config.toml
cond_dim = 192
weight_standardization = false
upsampling = "nearest_conv"
final_lr_fraction = 0
Rows from block 5, named by matrix and row number. Each number is 128 + 32 x the weight over its row's rms, rounded and kept within 0 to 255. All counts start at 0. Numbers have three digits each. After the name is the row's rms in percent of the matrix's.
# emb: conditioning projection (model.mid.0.emb.weight, 256x192), inputs 0-191
emb.135 072:143132098162122105101156073168093103092031134143118100138112159150144143112126151144101087162151116147125120129113159155128065150167121172155103108068109170161146150103129147099158114143133122162171176069151174154134160010144124130155118126110120155125121129172111150131138164168175104148172140136112102028132111159071143155118079043159103149100093169139169140194153111110143128119145152136139143159167118160154126152175148093122122139097221123116099127183150125171117124147143136143148149123129145156145211140153180109166128126134122135134163170147127104118141115118188167015
emb.136 095:154180146118132116112111151187121154059176117128126137132139118133130123117119129115128098113079098119121125121147160148141051134134125147147125138147136149130136121142063130157129132128114161000099159117076150099129191060102148136129132124123142135156124129164119000126129153091182128181070138121138144060101125147143142139166127029118110139125136177148137124053116141119117150142133107159109120130112125145144000159113181152138132143145062100127068131085108131152094133168130122127122146121113121110144164116143158106196146154136162146133121137112119112134135108120140098033
emb.137 112:119133141103122161114086180160190136069224140126122217132152108119135095118125150156157147134154132133118123116114154147169108137117124125146188144218132145129131119146148125104123122121130099010119159186127162127110159044074119134129167127177146121134148137148115031099136131111124134159143137133139121117141116121214154142087145040138144122130142154107096118071155090142117156204129115185120116122155087133134028132097169179141103099188069112132074117117138132116134107154134090098149152135159122100105142132143150130164151152122123149146139112121141114128141122180131083044
emb.138 126:114181124126141140090084172160117120076155115116119128133120117125128122155104143129134099129100124110114123136141147127170088128139117142123114115123164125142160136135099124126118154127109130000109169164115133091131159030127144120114128124119126136147137132137122010115112116115170118134124129133129134089088124155151124138120095003136138116115132171114134122027139113137121143169127114177111113134131151145123000140110188124144125139130050119140024139085118128132125125129123139120120151126143135129126170114129176122182141109115161117129117124105120116139135113123168109005
emb.139 072:118186087139122125079092132117061118193044134112093064112107118090147145104148115127097125140149138131103160095143119135132126118129141143070089150057136137125152148075128131091142131156167166142128140065128125106132147031186131066144131109085101148104091120125089168145084106143163134116125151151105133117109120150080117122099091041159122156135082120133145125225143125108163132092174117135120116114100085137131127135128103063104142128104212113159060100151136145129131089129115112113106107111117106242147155111144155103142135071098112130111114107142139119150138116114238139058
emb.140 188:141101125122125124150155100058097115211103134122130097118130113150113129099121107100102148121122134124130118133110067118109201118109117108107108105085125096102123121109132117140140124096128130231148075100134080165127059241169122109136111146124095130086113121103114226138130108139077112096142117124126129193128132123099118098134136251128145115133118051114124132177098147112131113089107134101137125136129118102101241094116058101125140107110167126104198134147147118112129139110122137116123077103118124156108055116105079144050101110130124126105132118134112145126119136126107127238
emb.141 122:127151132121141131112097171174149131041193110127135182116114137118128123152124135138154104118113117127119122133116173118169076124146129149136147147162144131132143130144086132132121133111111157018111155178111160126129178013077126121135142114142150110143141118144134033121131128103173132146099116143125137071121116131186138148123136000137127123108132169116138139068137099118122122186135127168141092143135126151132000145116173137157114144160081113141046144096123128143113109132134115122118151138129123110135161140130162115180143139123142130141093119123122119121122116140139107000
emb.142 083:126173093155112119055096166182116063075142157138126127153102143077145105153106141154118137118147126090141131105114160140164039102149132132108046141105168151153136137138146142052133132178128119143092176126112166092134184084079106106136147123101097184107141121146122143122111141145196119160133155125106084022142070093161131134143066118109096092084138167112159101082141114109150142173131145205112140122134157155157150150154178100136124151120119156131137067067168109150145138122153134107162151135164109104182195127151182101173155114133102100084142143187124122086123063156169190101
emb.143 105:126136142134128119110106150178151160027193107138134190144114138128114132131143146151174085108094106123107137116134165112153074133126136141141158131200137161152097142128107158142118134138102137003075152150082161088125172075083130149152150106148148135186162136165154010129113162097175147169106138142099129087095126133147160137142162069132125124140137176127129135062135124136114136199153109169105127122117145152174023149112196172130113131150077127140074139085114145129125110134139090156102166134109120074155146149150142090179165168137152139150121151094148122129148115098118097056
emb.144 066:085116129144109125120138096131099147154042097146149053116129135136124099162129106132127110143138116139152134127129124112089104124162109150111120151077083108108118130111126134156138150123144138229176132066172152136123129082172142146155144119148114093102142120118111241118182148181148096141115086139114140131148090173082110119099093107094122192103094161135181125255121127089125157056116110086140141137088097124124208143131129111130148117125255144142124137220127121150122125112133125157091122120103123197160150128145185103089151134147093120148166115078123154143103091105138138150
emb.145 124:128133137142129174120077158158171126042234104128114221153103115135137121125133118135166099135094110099124131144116153116180089129108127126109180155226145130146095123165081130105111140113099150037084130206115123085125159071066134129119163129169149100164153117128149049100108136075146133140098127147091121118115132120206152139126145065137119127115125155108110149050133091138118146193129119176115115116114115117146045139111165178153108136153046105120063141068117119111132109135130127107122144134119122076113145157114149095155150151130124128120090099112139128129149124120121082045
emb.146 080:102142103122172147102082148164121118122069063079130138122082139126105148122095134146106085120115108115123126138143138127150061133141142174137145137114147115119148163119107130153110153115097128033118184112093155134144161053136132117168098123116135143128119129149105035129137148104183137146101164132143149081097130154117106136155119075123095150096107184177144130005102144103140111129128100151111107160103099146126019161094167114137110167133014175144080130084092136140110092129159107122114166123092115172151189103141164159163169112124142168168105132119141164131163126136177147037
emb.147 161:145098127109123136157155100084099129199102134122113084130117122158114124114119113109121143100100116124127126124115083122114194139109117122115115115073115109110124115106125128131134106126103128255117092107115103137128085255156124132118123136089103124109109109094113238155113116112078133101113119114136128179127137140106107117138126255108138116135126076119116125170117158114105108092117132100129138120121125119111255109118067109116121117107171124120215134141121118128120139104123138120123096113119121144127067120126063123060126112127116122098118113135111141119117145123108116255
emb.148 087:109139163139139107119108170163113139094165146145135180149155125145126104138147120137142084097137116118138133129139161132157050132140145144156145123152155134136114140145112100129154133159151111012125172139093153108147200072096142141153150117128138169146142123138149000115127160086188143146129165137115147084119110156138128141146110077125097162089153168147116125004124128118101160167142119175122127123100103121141044142130179138122133149190000136141105081075116106111105138160124111130086176141138116101156192145150135121192173134142171111135134158103126121112141078115144090078
emb.149 148:147102135116122143165159103062110132199097129118126082101123132114109147117124109099116138111135121122124116115120073131106181097112119126107095112064109119117120102125134124109119124107117131255112076100148092161115071248160136151118108127102118121101124118095113232138129104113078121091119123129127106169136151124096101109128134239133136119144125070132111132174114152120135121100107119121151146108122132112106255098127068111140137114113164145115226147140151117136128135115132134135129084112131138144116062116117066112070110109120120132106141118133113123121139157129117129255
emb.150 116:120159115138143131075098169175137127059122151132122153137122122129136163161143149142137120150120144116126131142152182133154074129137115138147166133147148160125118130146122140149131160147130138000124164138118158100132174000130114117104127130136131131125104130136133000114127123127159125131138127131122099076096118125147152122110108012152124144133132190152132126060128114129121149155160148174141124146117124126121000154131166121144117150138074138139050133105114127129128112157140111127138151130125131148157185128142163144188136146117137112146130127118124105138140100138152122000
emb.151 101:132210133114135150145055170164097111082127136121135117109133092097140098143104113126122137127167128110106147104128136126155065125146142137151111154102141126133183115162135122114114109154122124000155151166152156126132139023147114104121120115114121172137132117157088025106121120164159110132153128143155141089128125130126121133115130019160147119126139170110121126070164126132136159156153107166114109116129168124152000121131161131135118136122077123123014095092127147135136132137143143116162171117153132128091176149140153130166151109108114134151131111168123102123141126138154163033
emb.152 086:108159147156146111100135105177107129097019131120124105126109151133124122130139171163143136153137121173124141146164180135101072120197145138168123131063126147134173137114161133169136159149145140133138186069158142147136167004141136156128123161139145145146122112168109129114134152143177130130173153135140144034152143153051137143144092044127124149135125171174161131207153120151160141116148143121177164111147124149146098147198173112133159161110204168132076130182109145152159134123122121146138167122128159155144175132168189147154135147163133141128161190129131146133124132166170188047
emb.153 060:089181095073083114109098172201139159086165130123151163113165115150143074143130146146134148154170118101106129089107169135158053162136142151173111112148125152154136187160191136123127117141128089077144138138172176149117158078116165154125125061121112160191181117159108075095137159161168117176156154128172139082170102114146120121092137067100084130116091131106127089129095130175107149204158096204153146122125056160137089168145178113109130117153124159165105121125105117076147103178138068156107138124172141119082185108145128169186149113146121155120168125092131132181142123080096133058
emb.154 090:144178088152151123075081162150120050080109132108114165117132087090115125163134128162106144160145169115171131156121156132147082140101129162115133155158134112142126114111135137094139094173147127015148174137150141109128143045136079106100133125106133141127120131145119022115097100142155135147150106135139108084164094148145163139096080042152159104111143181135148166084167112170139145181130155158112106139172185156122032134130159128112133173123053141122062119090151123135136132135094128107126153112163113148144147158155171157170184121089107107135125122140130144123136074125181135008
emb.155 105:130130158128135135139116161179182149029222114126139212166127141119142126155149139130153112123109144132128143144143150134150089130123125142156185144247125163149105140136093117128149168116125121046098155173079138100136182055061143142147173143155165126182151151162148043116144162117167130178134140138126135079099129134181171150120150087124113161104133194108129150063135122117109154180158146173149112113117124132160056168123181188162119162167081125152076151110117132129110127147141118152119157130122137083138168136142138123180165175118152119132113124121149130128139117121098095040
emb.156 080:102167102100113116112087157160177106029246150104138234137180104106145117145145138133127136138182135125098135127141160161158133135093134127160192116239113130169116167167166118099135125134147130045127156207142142160131151066083138143115146114181128091157155133136104078126124124113131140141146146147148175116120132098208122146103151040119145125115128165072128113099134116102122138204131088168131142105155076133123036160129138147128123113175090129124097087114143136095151105132101088130136163134147120109124171126133160150147146150130154115112112116104158091148145101131131133067
emb.157 070:126163118154140118101104138145110134122080132153100133171125152103158124170146163138133147190135163130167157131137164141160108141138141138109137142095107118096120141142155113119115134137130117014115143089149143120138130001137146144144167139124116132133114130154131084113125119150160083121149135113153111074166128122122141127107131005144135156112118141151151148135127077131169106155161142191139105128145175121169029139174159099116131149138135128130007124109134114139173114154106163127172134121139153192100159144179168120158137115149114084110127149139144110109136144134169155000
emb.158 091:147144168110110132125116142182144162076208096108139174141106143138127143120123137140164108097062090119124138116138144141137100129078134153154145158173153115131081111148100136137102141120082123051082150169064147114149171152091129157113151153131150134154152149146162031122119160082197144170095143122085110107083122112166148127157136131109118110118139175192103124000137144116092146142125091147133114117119119130138060116118167136172120119172000114123133134075117137111110134153145119127107157142094116067157166135124148099187171153127156147131061099091129094105162130096099055126
emb.159 064:131124151220114099118144100164099146097010116152124133168160190153136113113178152185121140146200165149107104147125114140118119160144172130123154160118094144152086145100162130171161164134183142122165145051126141130139150069171120112154123123175145141145107162139131111106134158134141130112189150196149151100143116142071169159108084073171154174173105154184156144188126112143090105108172160095146137144165108118143093182191157131142106109113189164168083097156130107086122087155100152129132152152104176172147154127143127156145164143157130130141185160091182147109177113167158157070
emb.160 130:113128135181137122119111150171156141033166125163144171151114146134144126148130144147132102148103136133156129138128183139154058142141136137156174145179140150145113128145109120143144150139120148022111156142114164086133171026076109145122145123151165122176148111159141024136122148109167142165128139136115146063114120135174168162119131010143123142115116183127120136060130116137126134170138144172125131134143120163157006170137189152141121138131087141131071133112116122123114125126134107129117156144135124098128183148140171101200131134146134134139122126117148125107135124117139114000
emb.161 182:137125103104124116127145118055087114239116144114118096109123109128123133099115107090097148112137110133133114114096067102108222111102116108095099115090133105116139108116142116160109133088128135185139068089123073138122050226197122115119108118100092113089091120099123182125118092125070119066109107112127132216126136128104105103118128207151115119143123042116124122191108141117141123108089125107122111121127129092103197076115057085107122127125172117119147142170125123120132128119134129117128069079124124174103049105098067107050114092118123121123146112146114131140117141120136135214
emb.162 083:135150133151101121143157152184122109002142136141121136122114130114145116154135155156160113112133123113113150134112164142125000141125156140131077160088164152155103115123137140058120131151096121171081193129145150105146175106043126136161148119119109162165166138139157173117116164120197140188095172149128081000158120105143120169149112158120136100101135180131153114144125128155107166151145149140113135127110130160154206163146172126161130138128110144143183087100132109152120115124145111115157171166168122062173165120152157138207145108087120125102118148155122147106145089148171111141
emb.163 098:126107121117139129120102140161177153070255098123143235146097139145113130137138136118147096126109115118150114106125144115158112122107127124143233122255142148121070120143085122108149144103125152041121130212077121111110154112054158138108164124156167115151166121153137051133136155103143111133094121132094104163121141141198147126129117115116112149100122156136113143049142119140095125200115140152130130126116108125129051129110137157148091113144045120122117140079116127117104128144130109120127151131116117081123149161142134087157139163153150124133092103099130152097135113122077081076
emb.164 148:140114104110131131155129102069093119252080137107129060113135116127135119119106121090094158130130130142125119135103083108113222120099137102086092098054132089122155119122124106166121131090132133171144060087146080140107065238212145108125115122098097136081085124105099189144125105138073118074126109124143135180139125145080092104118121185139116121151125048114118108178119143130134134084099136108114108127102144108110192096114058081098148122110173112115145134164147122129131131109131136117140070102131141181108077094107077141058102097108120127119160120141116131134125151116143132216
emb.165 069:163113133149161132141090127174135134076172142116132188145077164151102159107144141124165099132063105112106144069159150125118107130132117139148145112159147152124105119117088130127124171134124155065107149185059150114118154109079149156110160125127169139163156107114149024153144148072156105161082102120110116106088110166170145104187158094148100124148094175154122133004130140108085138175130125131143113174142146135137061126130190156151075138162011113149096155055088102118152095132151111132102171133128101057148148129138122081156139114141117139138084102136074137170133118128106099064
emb.166 085:112130123180114117131096149190142164006074104150128086144139136127145114140129140163149112138132121126120141144104153114137008131125148159162109174087115151171129127143107136070128127148118171084088182121143153116145175007093140141144172147113150090181137129154135058134115162111174140169142139137129126001146149129122116127126120040112131128155138178171154116083139104141130140151158091135127135130109106167163062148151181163164122113161103126145115109089157145151105116153151136130143159171127156099140170145147157117175146133136129136104120155131154110108132128166141106028
emb.167 078:121167158175132145144105133181108165038103132141113137157128136143135094128127160139131119142126133138143133145128167136139030146161134141168128171098129143145151125136110112130139101143116124051132168135135159089150180014133145100136137115102131120159152146154127064134116154133160107184148134118132131039106166128098119146124117018149144121107142168140142130120112143129163141168152120166130117116161144155162000155119191153164121116150119117155061118149101137113123130116138138141139184144154107137104219124142180110205156117109116125134100116122149136092116140125180101013
emb.168 081:148189161145148129142120116170107138055120094129117113150133122114142134162126111151128097137095142115145140151138172145121010113128139133122132121092147147146139105133112117095122137157118136042114150127139180111121151000065097134114169117134140122160148145155112051141128142161219158142122141141147110016168136150106116143109139053122138082126093190154143127050150087169142134125161137155121162112128139160160027156141186114120131136146088144141092106104149135153119099152146147116121163115124143100130150140148194145189166119139108135116124116128122146095122111111158140025
emb.169 177:139115119114139119140132115045093119246113148111127088108120101116131136108100100091075141111130121117125120121102063110128229109128119102092109103095119082111150125109136107165141124086116138174145062113124081134101046229191126101118121141096094124089096128094111172128123087132045119079121093117127120216132132150107101113111128193143121132119134038115127128153120137129121124104105132108106102126128130094087175091099052102105128126112157118115137142148127119114131138112114131108139071096126127180098049098105062119035105110114124127121147105148107143140132150116127133207
emb.170 072:101131143161124120131139118226121144040067117163117113134154132126140102144166146119150117133098152141123153136155156172121006146135161146161111138114100160128112132138125139166119151156100139074135159110141133095149188004112157167149130118144147115138157152157161081135144166135200123191151123143120152013161142144110133151149143048144124166132106190158120117150148137140129110139147121130156167149091107160130036164128179130121150127104167161164084135161115135150132116108148130148131158164137125091152149139122183162181123142151153126134109130129118111147100124120179126019
emb.171 076:154126119095123149148175084063105131255101149117136047123138149130136151105127164059119138117131118132129133107141080112088242123125132122125070096094121095132133106115152129155113158109145121107116078083106102120106068217204177111129113135133122123106083142138115066146129060135061124122119112145125112212128140144089090107119154219139124132129160068127111153089134157114141123085116118106136123138110153146086122066159060107097142131113075141118130136095137103167134131108148125148159086117161140171118073084100099127074094104128168134128143124149091119130125154128112150160
emb.172 074:115148149177126117153179140176170152004103136159151144137165118153152126156150200178141128167143137138142161125151167137120061147149149157150137180144084161148082137154115157131151128171116131139135190117136194114142183042084115140155140144166200109169168173139185168115146158129215135178163151150132147046127144103089199146134133055085148143142125175121116136174143131136123129139152129160155132115125162164120139176149195156166111118158181143162128152150112126134121103147110144151150160154129139086138193144158166160168138158139104127134090139115140094130140163133105092072
emb.173 108:138155121143126155099112162195143119000211113139105176125104117095148120169123120149166118122127132113123123148103165134165031127132120134132151131188160145150109137168119128071106093143128103122094195195118171132157175031037090143114139125151125152168185131131120144109107158129194139166142132117127095059162101092215148131131132085104118100093129194109117137083142085135116164190150139171125149128126147127134109165138194173147115118178098118130125108083135134130119131127143094124147167143104123052131163147132160104183149152117128118123114127145129112099139107140109107077
emb.174 109:124157140136108151126119163190155109001159121118121128131116153119144120131120131157159114095149103124109149128119173143159000142132125146148115153120116131155114129159133116074134095168119115128087191178138176117132179064047139135116140125116112163159172147149137122120112157124195131181102146133123108000146103124191139132147116112110114105121145192137139132081165106145104150181134125161141144111125151162158149158138188150149117138130084125134145104080123142168117127133126123109142173144120135060178206123151172133193160126110139125122072151176139115115135103149148140092
emb.175 073:125188106123142092081086151163048095155093159101120062132137103118122125095111116109079096142116146093115137121145144107138109122123111114098070085012131134132214148156135145142148160129117116098137117106124152086091122058195146115148131135061121113092074089114150042117106096143120105109117129129094147101124100150091103135123079060136128143105081153115146101058109101127085146126134114162096104134109116127120087093156146074057140137118096104120024110064133111099099151114141124099149150111158100216120142130134130124123138089116123113113121131126117145133094090093220170086
emb.176 104:099154137120131147117112179164168117033198129118117204132141139132149114129156157131141125145142131165140150130155162135155067146127138132158138114200123154124138146131124145118114125136121105018154159167125165113138156032089149130135127127166159117156129145135120023113142162134153129146116158137139136066126121114168138136111143006109131127142153160123153108054116106124125134176142118155125137138137097148152000146147195146121127128147064128147048106114131140099139101130116119121151146153154132094130191117127176138193150149118136129138127133099140110135149121134130134023
emb.177 073:138171105156123121127086177162124097084145084158111158100146125122147117137126102139126094136160120113154110128134128106179135103102118124140176080188136141119137131134103089061129106116147104038140150148130114140128173004174111109140118131147148116146127129158097104135109140127155104116113132130140104098104159134157139133131128000140142085094120143130147114141125117139157094146133098159131098141149118128114000131079159126140123113136119100091002116122122121073146095125106135122112124138128103180142175127140172108204164129117127120134069097086128127121121111121156121000
emb.178 101:095152163105122130151085151210165159041157135125131144124149112143159104140141144152111140118150132125133124133155173153144053149156142140150135143147128165148147142139122126155142130162136121025132165152130169160139190049078135126130125127159160109168142138174120026116143137152175135164152160129166137058138144132184126147125152025134124131132131178142131103053138122140134145168144128162130154095121118154133019156139183132139137134130092131153062127108107147127155122122146141137121178157163145096114196146161178133196156144116134143151152138090125097129152129131158147017
emb.179 075:135138151111107094185152127203168158003079127153154123131152133163146127150145157198161118159177142115113157151156168140143026140146167155161124152144085166152103123110150143071147100145112117167124155119109165140139182046070116144154138152141149124161167158182129110142136183160171139164163168176108149024159145120112111153125135068084139135121122206144112160081153178134147143145117094115140182136156134165131123152153179154142135084113074129169160137083145134160137142150145112124123169172108164109159170150167158151156106180148124142133122131110149138125169113138136130078
emb.180 076:103142103140132106105104140119095133182014170090130030126149113168138137121113105112082127144110145170144115133126118125129182155187098141119079133032131117079187171123123115183149114155161121037168132071170132105151120080189149133133086158109160190139094107104088082148118110162126135088139112125166156153129111158114098104109109076158101141145134113110125115121088128103157148068111156097138085155131145138116030099140125073115157132048125145103045138129126106140139135087107130125157156136107096181127148118139159187138131115131153115156146153117137142135094155120178171070
emb.181 083:111121155146156135144146167173185157024203122170138196177128157132153152164172134156144124188108149167163132126125148138137121121095132115154228170255123141145065100122146141144167118124146131118169156176093154110127158042031104158133133122188182112163180149148134117147145173109155152154147144159127089122107141101177200141112148081092153153133093151134115144147124135147119117178149157160128138126153115137122131128115163196159120102149138130135103158103119141133122143137134095152117173158140109086138127180144174127161149153153131106114106140087148147128138143132072114074
emb.182 076:088128123104143122074119184107207084083249116110110255127128124129104100130154134137126115128146154110109138115113112139190160148091107123125223157255110118098091133123132129062152116133131128143140137224132138112114121134079139147108153104168094087122132156104132153111163128133113145116157110148123114187097112123213135122079128145106143147119108099101142125123118086119134106183126137142109101127130104126098141124100136150109143123187119127101139109097132128067074120158095091125075100112098118104095096144138105170128141135075094105102103118101135147117115137113108072135
emb.183 167:131127100104117133120144123063103125228126150125122113114128105124121127107114090101103142115140125124128105125119065118126232123123122103093117120106120098116143107128139104147123124100127138186154061113133087125115046245192131108130117137099090110073084110079114174144130083130050116077137105125132131224123120129126109125130132209145120133139118057111121109165112135110115109097100125119111099116123115085095192095115050094099142125126165115110151146158131120119126121117110140117118069098132144180102044106096061133025113102117121127130147109132102131145122135114134125218
emb.184 093:113146140159121114129116148181179122031139102148152182153150147133147132134186163177121131164129159155142126127146170172159091140139153123179186151208112159128099120111117161117132126117128124050155191151113169122132190000080133137139125112185175125148144156156139099116124186121150127149149133161087121115101140101161158155143149025118181159164131187154139153115118126144122126181156151150128153138157129149145047167146166170158097117179101145151099130131100131123128117128136116145119150162118127123137162157136135134192122185137148129132086155089155138123158139134115099018
emb.185 186:130119102101133118127139118058097122226123137109130098112126110129117135103119102092092137124127125117124112135110069111125235112126127109084108114089134089101141123105142116166124124105129143188136058103134072136121055238187136108124116127108093122067087113082113191121124098128048116079124111113137127224131123124118123115122134206134121126127116050108132106165103120120117125101105124115122100118130129080095200075117054098101134118112163120109150148145122122104124129113108127117118074100109123175114053105103055134035118115104121113121149113130114129140127143123140121217
emb.186 095:117160127158140133127131146177129101005122123130137117160123155109143146154115130142162134118134099122130123121116177139144000123155133146140088131118143147148133131149120123062136131153117136128071183170145195122152177070045120143124119143119118139159152118130136097133136126152190130164107149123116092000164095128155131126160110121071128114095134188136139149101139110154123143181141141168141166134133154162150139154157187160149145124142074147151147117075137136167119141139159136112148164146128134053182188143164172143209146135146110126116117148158154119108117102138165136075
emb.187 065:113105156126127133147155047132132153206018120106134027117133167140089164119130145122149090117076131159113126122142129143107168092113119128139106110030137135090156166112095119193106148140138110112104111044111109125153145255130160152130125135088120134117133088141119139103154117083132136122104120109143149118122133134040097109136147234122105119104152153168102094087146180133133137035126120075146100119149145132145140153143110116109123154144087159130197145166100122144102130123112124119095162139118110131154145107108138120129120118153162157105187141080146147111123124116122127212
emb.188 112:131164118145126142099108180194153103002170090134124181129119115123125121143131120172171117134128110116130126121113196145130009138110133164133144140166145164129117142155128128048121101135118107103087178177143169122136176044046113137095154108133105126165151147144118096127134151135195127185093141136126113015128109116177150140116107095108125112086138195131121149079139104122119133194149131180126144123117141158137115173140186150155117135135072141127114102074128149159112136145121127124143163141143116065166183148144174130196194137119108128116117141144137128105135107136137126067
emb.189 085:108153092142182112114120127127081148178012149131137022105142152143148156104127109125100132140123124162136113143121118118137145124188112119127065119034137134120197164119130124141137135141168131072155138104130138125128131054224134106123095142113120146105098112140116052142119119152111114082163116110135169138111126169099095144125098048147125145121111167117152100134114137099168123056135133122128120140130117151144010116151137092085133147051107130146074141170089139150136146096118132145155128142131120205176159118149152150129099110145149102156153150106147133129097127128166186027
emb.190 088:132177147141120143128139155193136096050135107137132129132133145121165120154110112156158133146146129127111125135107176173158008133134140161088098113082144170161094131151114147061138135168115108173083167150135176146113192099046096114119140107125100159180174127145128176122122173153209156177102153142129103000153110119144120113126086137113134109136117189147164123114142122154099127172171132166147151142122155140167184169148190138160125150119144167133180112091143134132133121149139163108162175142123135043153187146149151115189156125118111138119097141147131128120145113145164131124
emb.191 083:138118135174149113133134151181145140030108104121139141137122142153147140154154145165141100164112112139131136146169152130137038128138134142183124154138099175158101134152115142097097163171112103062089170131100159099135183008063145151162135108136165121154165141170128073129149180133172176153143145161143124016143130139123167145127127046116150124140115187162144134110133110126135145152148116143142166122105137178136036156139171159175104135123128134147079121116151168126138137140130115152127190173155136107146180171152175138188129130134135145129121169115182139120121137132152096022
emb.192 069:140165147151111083115116164211134141036106133122154096149095154126134126141108148170147104145163157136104116133144188153151052111133130129134115147080125162149127141134126138126118147161135116156120157121131173108137186022113130139158160124126119111199147144182130187115143148113221142175146173128128104030114170152125147143133076034131129137103126199137158132172138127107166121157135117184144127122130139164125099175142174124157128124114136116173058133124147153164132143141164126122132171155131146139105204138148168115205161132150133115144087127101140125133127134138177142011
emb.193 088:119125136139093136139159133175123108050159099104124136130092131110137116118123134156176124079153125119152147090084166158133047146136142172137095126141174150152113171131135138067142129166102110206081169130146143109119183113030126152129153152132115187149177187139148189131118159145217126200093149130098092004170115110159140141146099181106123118110131171134133112164157119139129136178143125132149179128156145163145212160158167154154128134134188139171209105136154150142116133146125125112146158130145132062171156152135160115182150113144100148089136163156151129126150098140153135173
emb.194 101:136159126158128128118112167191117105000149121132115152143143134102144115134140115134149093112137125118109136109111195129134000106133141152153115120136125150143121146124109150105135135149126108162106185155154189105135204047027122149133166106158132149172152139166146151103134149144190138190118146151132137001147112102158156144107118081123115105140129177129164110182147110130133173182165122169133154131118135140133171166141186146137132134158153163136119125120140134166125143135126138115134177146124155049145193136141169130184149129126128147124123158129133108103135095152148101095
emb.195 081:139148154162131135150144129200125143034085113149123178114109146142141146142142130146165095132095111177111133132158169155122017139164143150160146157133126153130126117143114129151125167161138143109144195135103157102132186000064148154148120134166147130172136137168119126148137157119178138131153136133129147025144153134107150134145108025141101166118138192127152142176133153132154132107172127108148148135131127179146095166155179135145156117126193142138115134177138141162137126139126151164155149146146157074146172124156174110168147129115138137118115156098161141121118144118143114006
emb.196 082:123132120131132085103107114087059131219077175116125056094133077133102089109105110103089130138107150105140112136126089118159182117116114118101098132029118083109170127077165129150134114117157114151166088100149118119097088119219163085110114112089102102096067087092117149159124085148048121080134118094132116203111095151110118090111132089121141135131118087075159101173099135139150123100124110118087090115123161129113140106113087068087157117067153120122077169156123113090150117101118120080069084076106086215098107098119106180088114091099128111115149104110096154127110137086143148114
emb.197 084:123127142088106111139145085098112128219063130097151045099142108125130152116103127115103139117117103113102147121151060116075190123106144143138065116022103147132152116142152132142102134150114119147141099088156108152123102254191127173123091125083127159093090128134124116128120143084109142113109148111145162168134135133098075070153144255122104116134140061094114084073135162142127145076131118090114133087089143120140153132154078092142145111109101130110187101098130117145147129126123166133121106106167136161122070107123101183094122130150164178136174121143119142148151154127115118215
emb.198 087:116160156101106129148103159183128132031170126121141132118143103106138096139116151136161147117157133148126153132147171147156099139144121135171126139134138156156146129161115128105094137134137117010140164173119172163115174038101144154093135103145141125190143161155130023138163150115162118154120128117109144084140143109153148125123145028149179110129142162102116080094163130109115152172156116164097133124128102132126015128111173159155102129146091121132040126101133118151137112139137138114153185141175136101094186146137178152209146137103139147130158123155135095114135151150158173023
emb.199 155:140136122100113126140146106052092115250099144118126072102124108131130127117098102089103147121116126111130112144107058114122226121109118113087102107065127091102139117104134123164104127097116119173131061091119086148116051237204127114119107134100096113080090113090121163141142096133042120084136112098130126201123125112109100116113125208142132129145121044121128123140116143125108121093103124115116109116131128082099168083122046088109133131105146106092151141142126124130143117111130142125123074100120125177110061120091073121042115084114126124126138098153100133129124136122138146199
emb.200 058:145163129118121146113133147111121131119221152098090118127202090133119076128141187141106082152119102092118125124131121145177136146086090123134162135088085095138127157165183115065160125146157091111169111132160109136115126118137173118120176131125103131202149116130084127168156130146069132094157146114108125139126144104114162144064204111134138128171073112058181089126122097106152152188159139168052096107113113133122088107109109121138167152137137111155031140099102130073159090129100147112061110133123077115081086149140082146130170073061068097117126083080091162133118138055159092147
emb.201 087:114094088135106136133173110062113108237120137127166112130111120104112105107115138090103127120133122160129114160109075102125222092083094112110110097106039126105142112119124108164133168095116117184142044102154083153099058175181143142122108138131120121079093120118121207084111071143084119083105113095111122189138132145109103123113121143131129128139104043135138120211141114105140133096111091114135132131139136076088164094128055096104121114105219113098118107166147130118165098101128139134121057125167124156100078086123096110039108104129089108118117096130109106111122140097144144153
emb.202 120:135145122136112150115135162169147097000189124130122173136121131096138114151132135154167117098116116105104139108112175133167027146118122132141133139198149145153113150158117140059137120153129110171095188193127160115130189076014118144121141119138130146175170148133152160100120162124201121178139154135107120031133093084189143129134114108100093099113119182118114125143150101140113149192139134179138152122134129151145165167141186168167141098162142159124146096114144123137128135145116131122146184129137147021136184131140156129180154122118121122121122127167131104088132097130117115120
emb.203 097:090134110095113149103100167160189104073231131098114247122135099119118134122149121126123146148180127120111131109129153130190127135108120118157195144255119150146106133170119129081122115125136113077145162239125147129120149075074140138106153113161151099152136116158109070130138127127153135150154146129108119117118101109195133128116155099113153114118144175109130114033115098102119129203122125180101111117112083127147078137091130161144131113199031097123098131060098134075152107143108126148161158164131142092092165127129139129162152147121120142140101113114144108129127116136117108081
emb.204 123:165108118101135147147138092067100121244106139130139088105124108130114132127104117089091143116130116115114125130124064118116221128082113116099113112066118090123160100137137109133101130086123172156133069089109057149110048238189135120125119117094102112089105112082133138146118088112051120083094107116143115191112136135093095132128161209146132104150138046118125130097118134121119125103097125099137109116119142090102176065100056105124118140111094109108177152109136124147143133131133140122139090100108140159128039106097060116058112108119099137117128120158094139143113143139128129211
emb.205 073:138128129158130148108147123152117107080082114123135156140095157100131116158115130152147135099166136110145131095102170111092058137151164125131067177110163165175115133098120124050131125139109132199095197105107158123138121169054125131141128116125114160180131157139140218114110122175213131191101150128120109000151103099125154130155087189115087152141140137137128135162138107144118111143170125125133181108143130158140210160155167164125120144108176140154208106120167131171138137161114121098149122135153133073188175164134156105184137102174097137130119176140165170119149123157158177194
emb.206 144:126174138146136117113080151169102121101086110112121058132111119130144124122121127140123103130153109106120135119153158142163077129149127162147081135034138131142132157133120136120128151172139131014133173112131152118148167006115131104143127134107105144132121124163129007128120156150181133140124147139122163051114128155094129147120094029156115130118145168143158127081138115131157122151157107161134101144119139163128004146127174106127142140110088110140049129099114131138144117132153132138142164112129118152117194145144190137182148120115155122121153127129132136132130107133176140001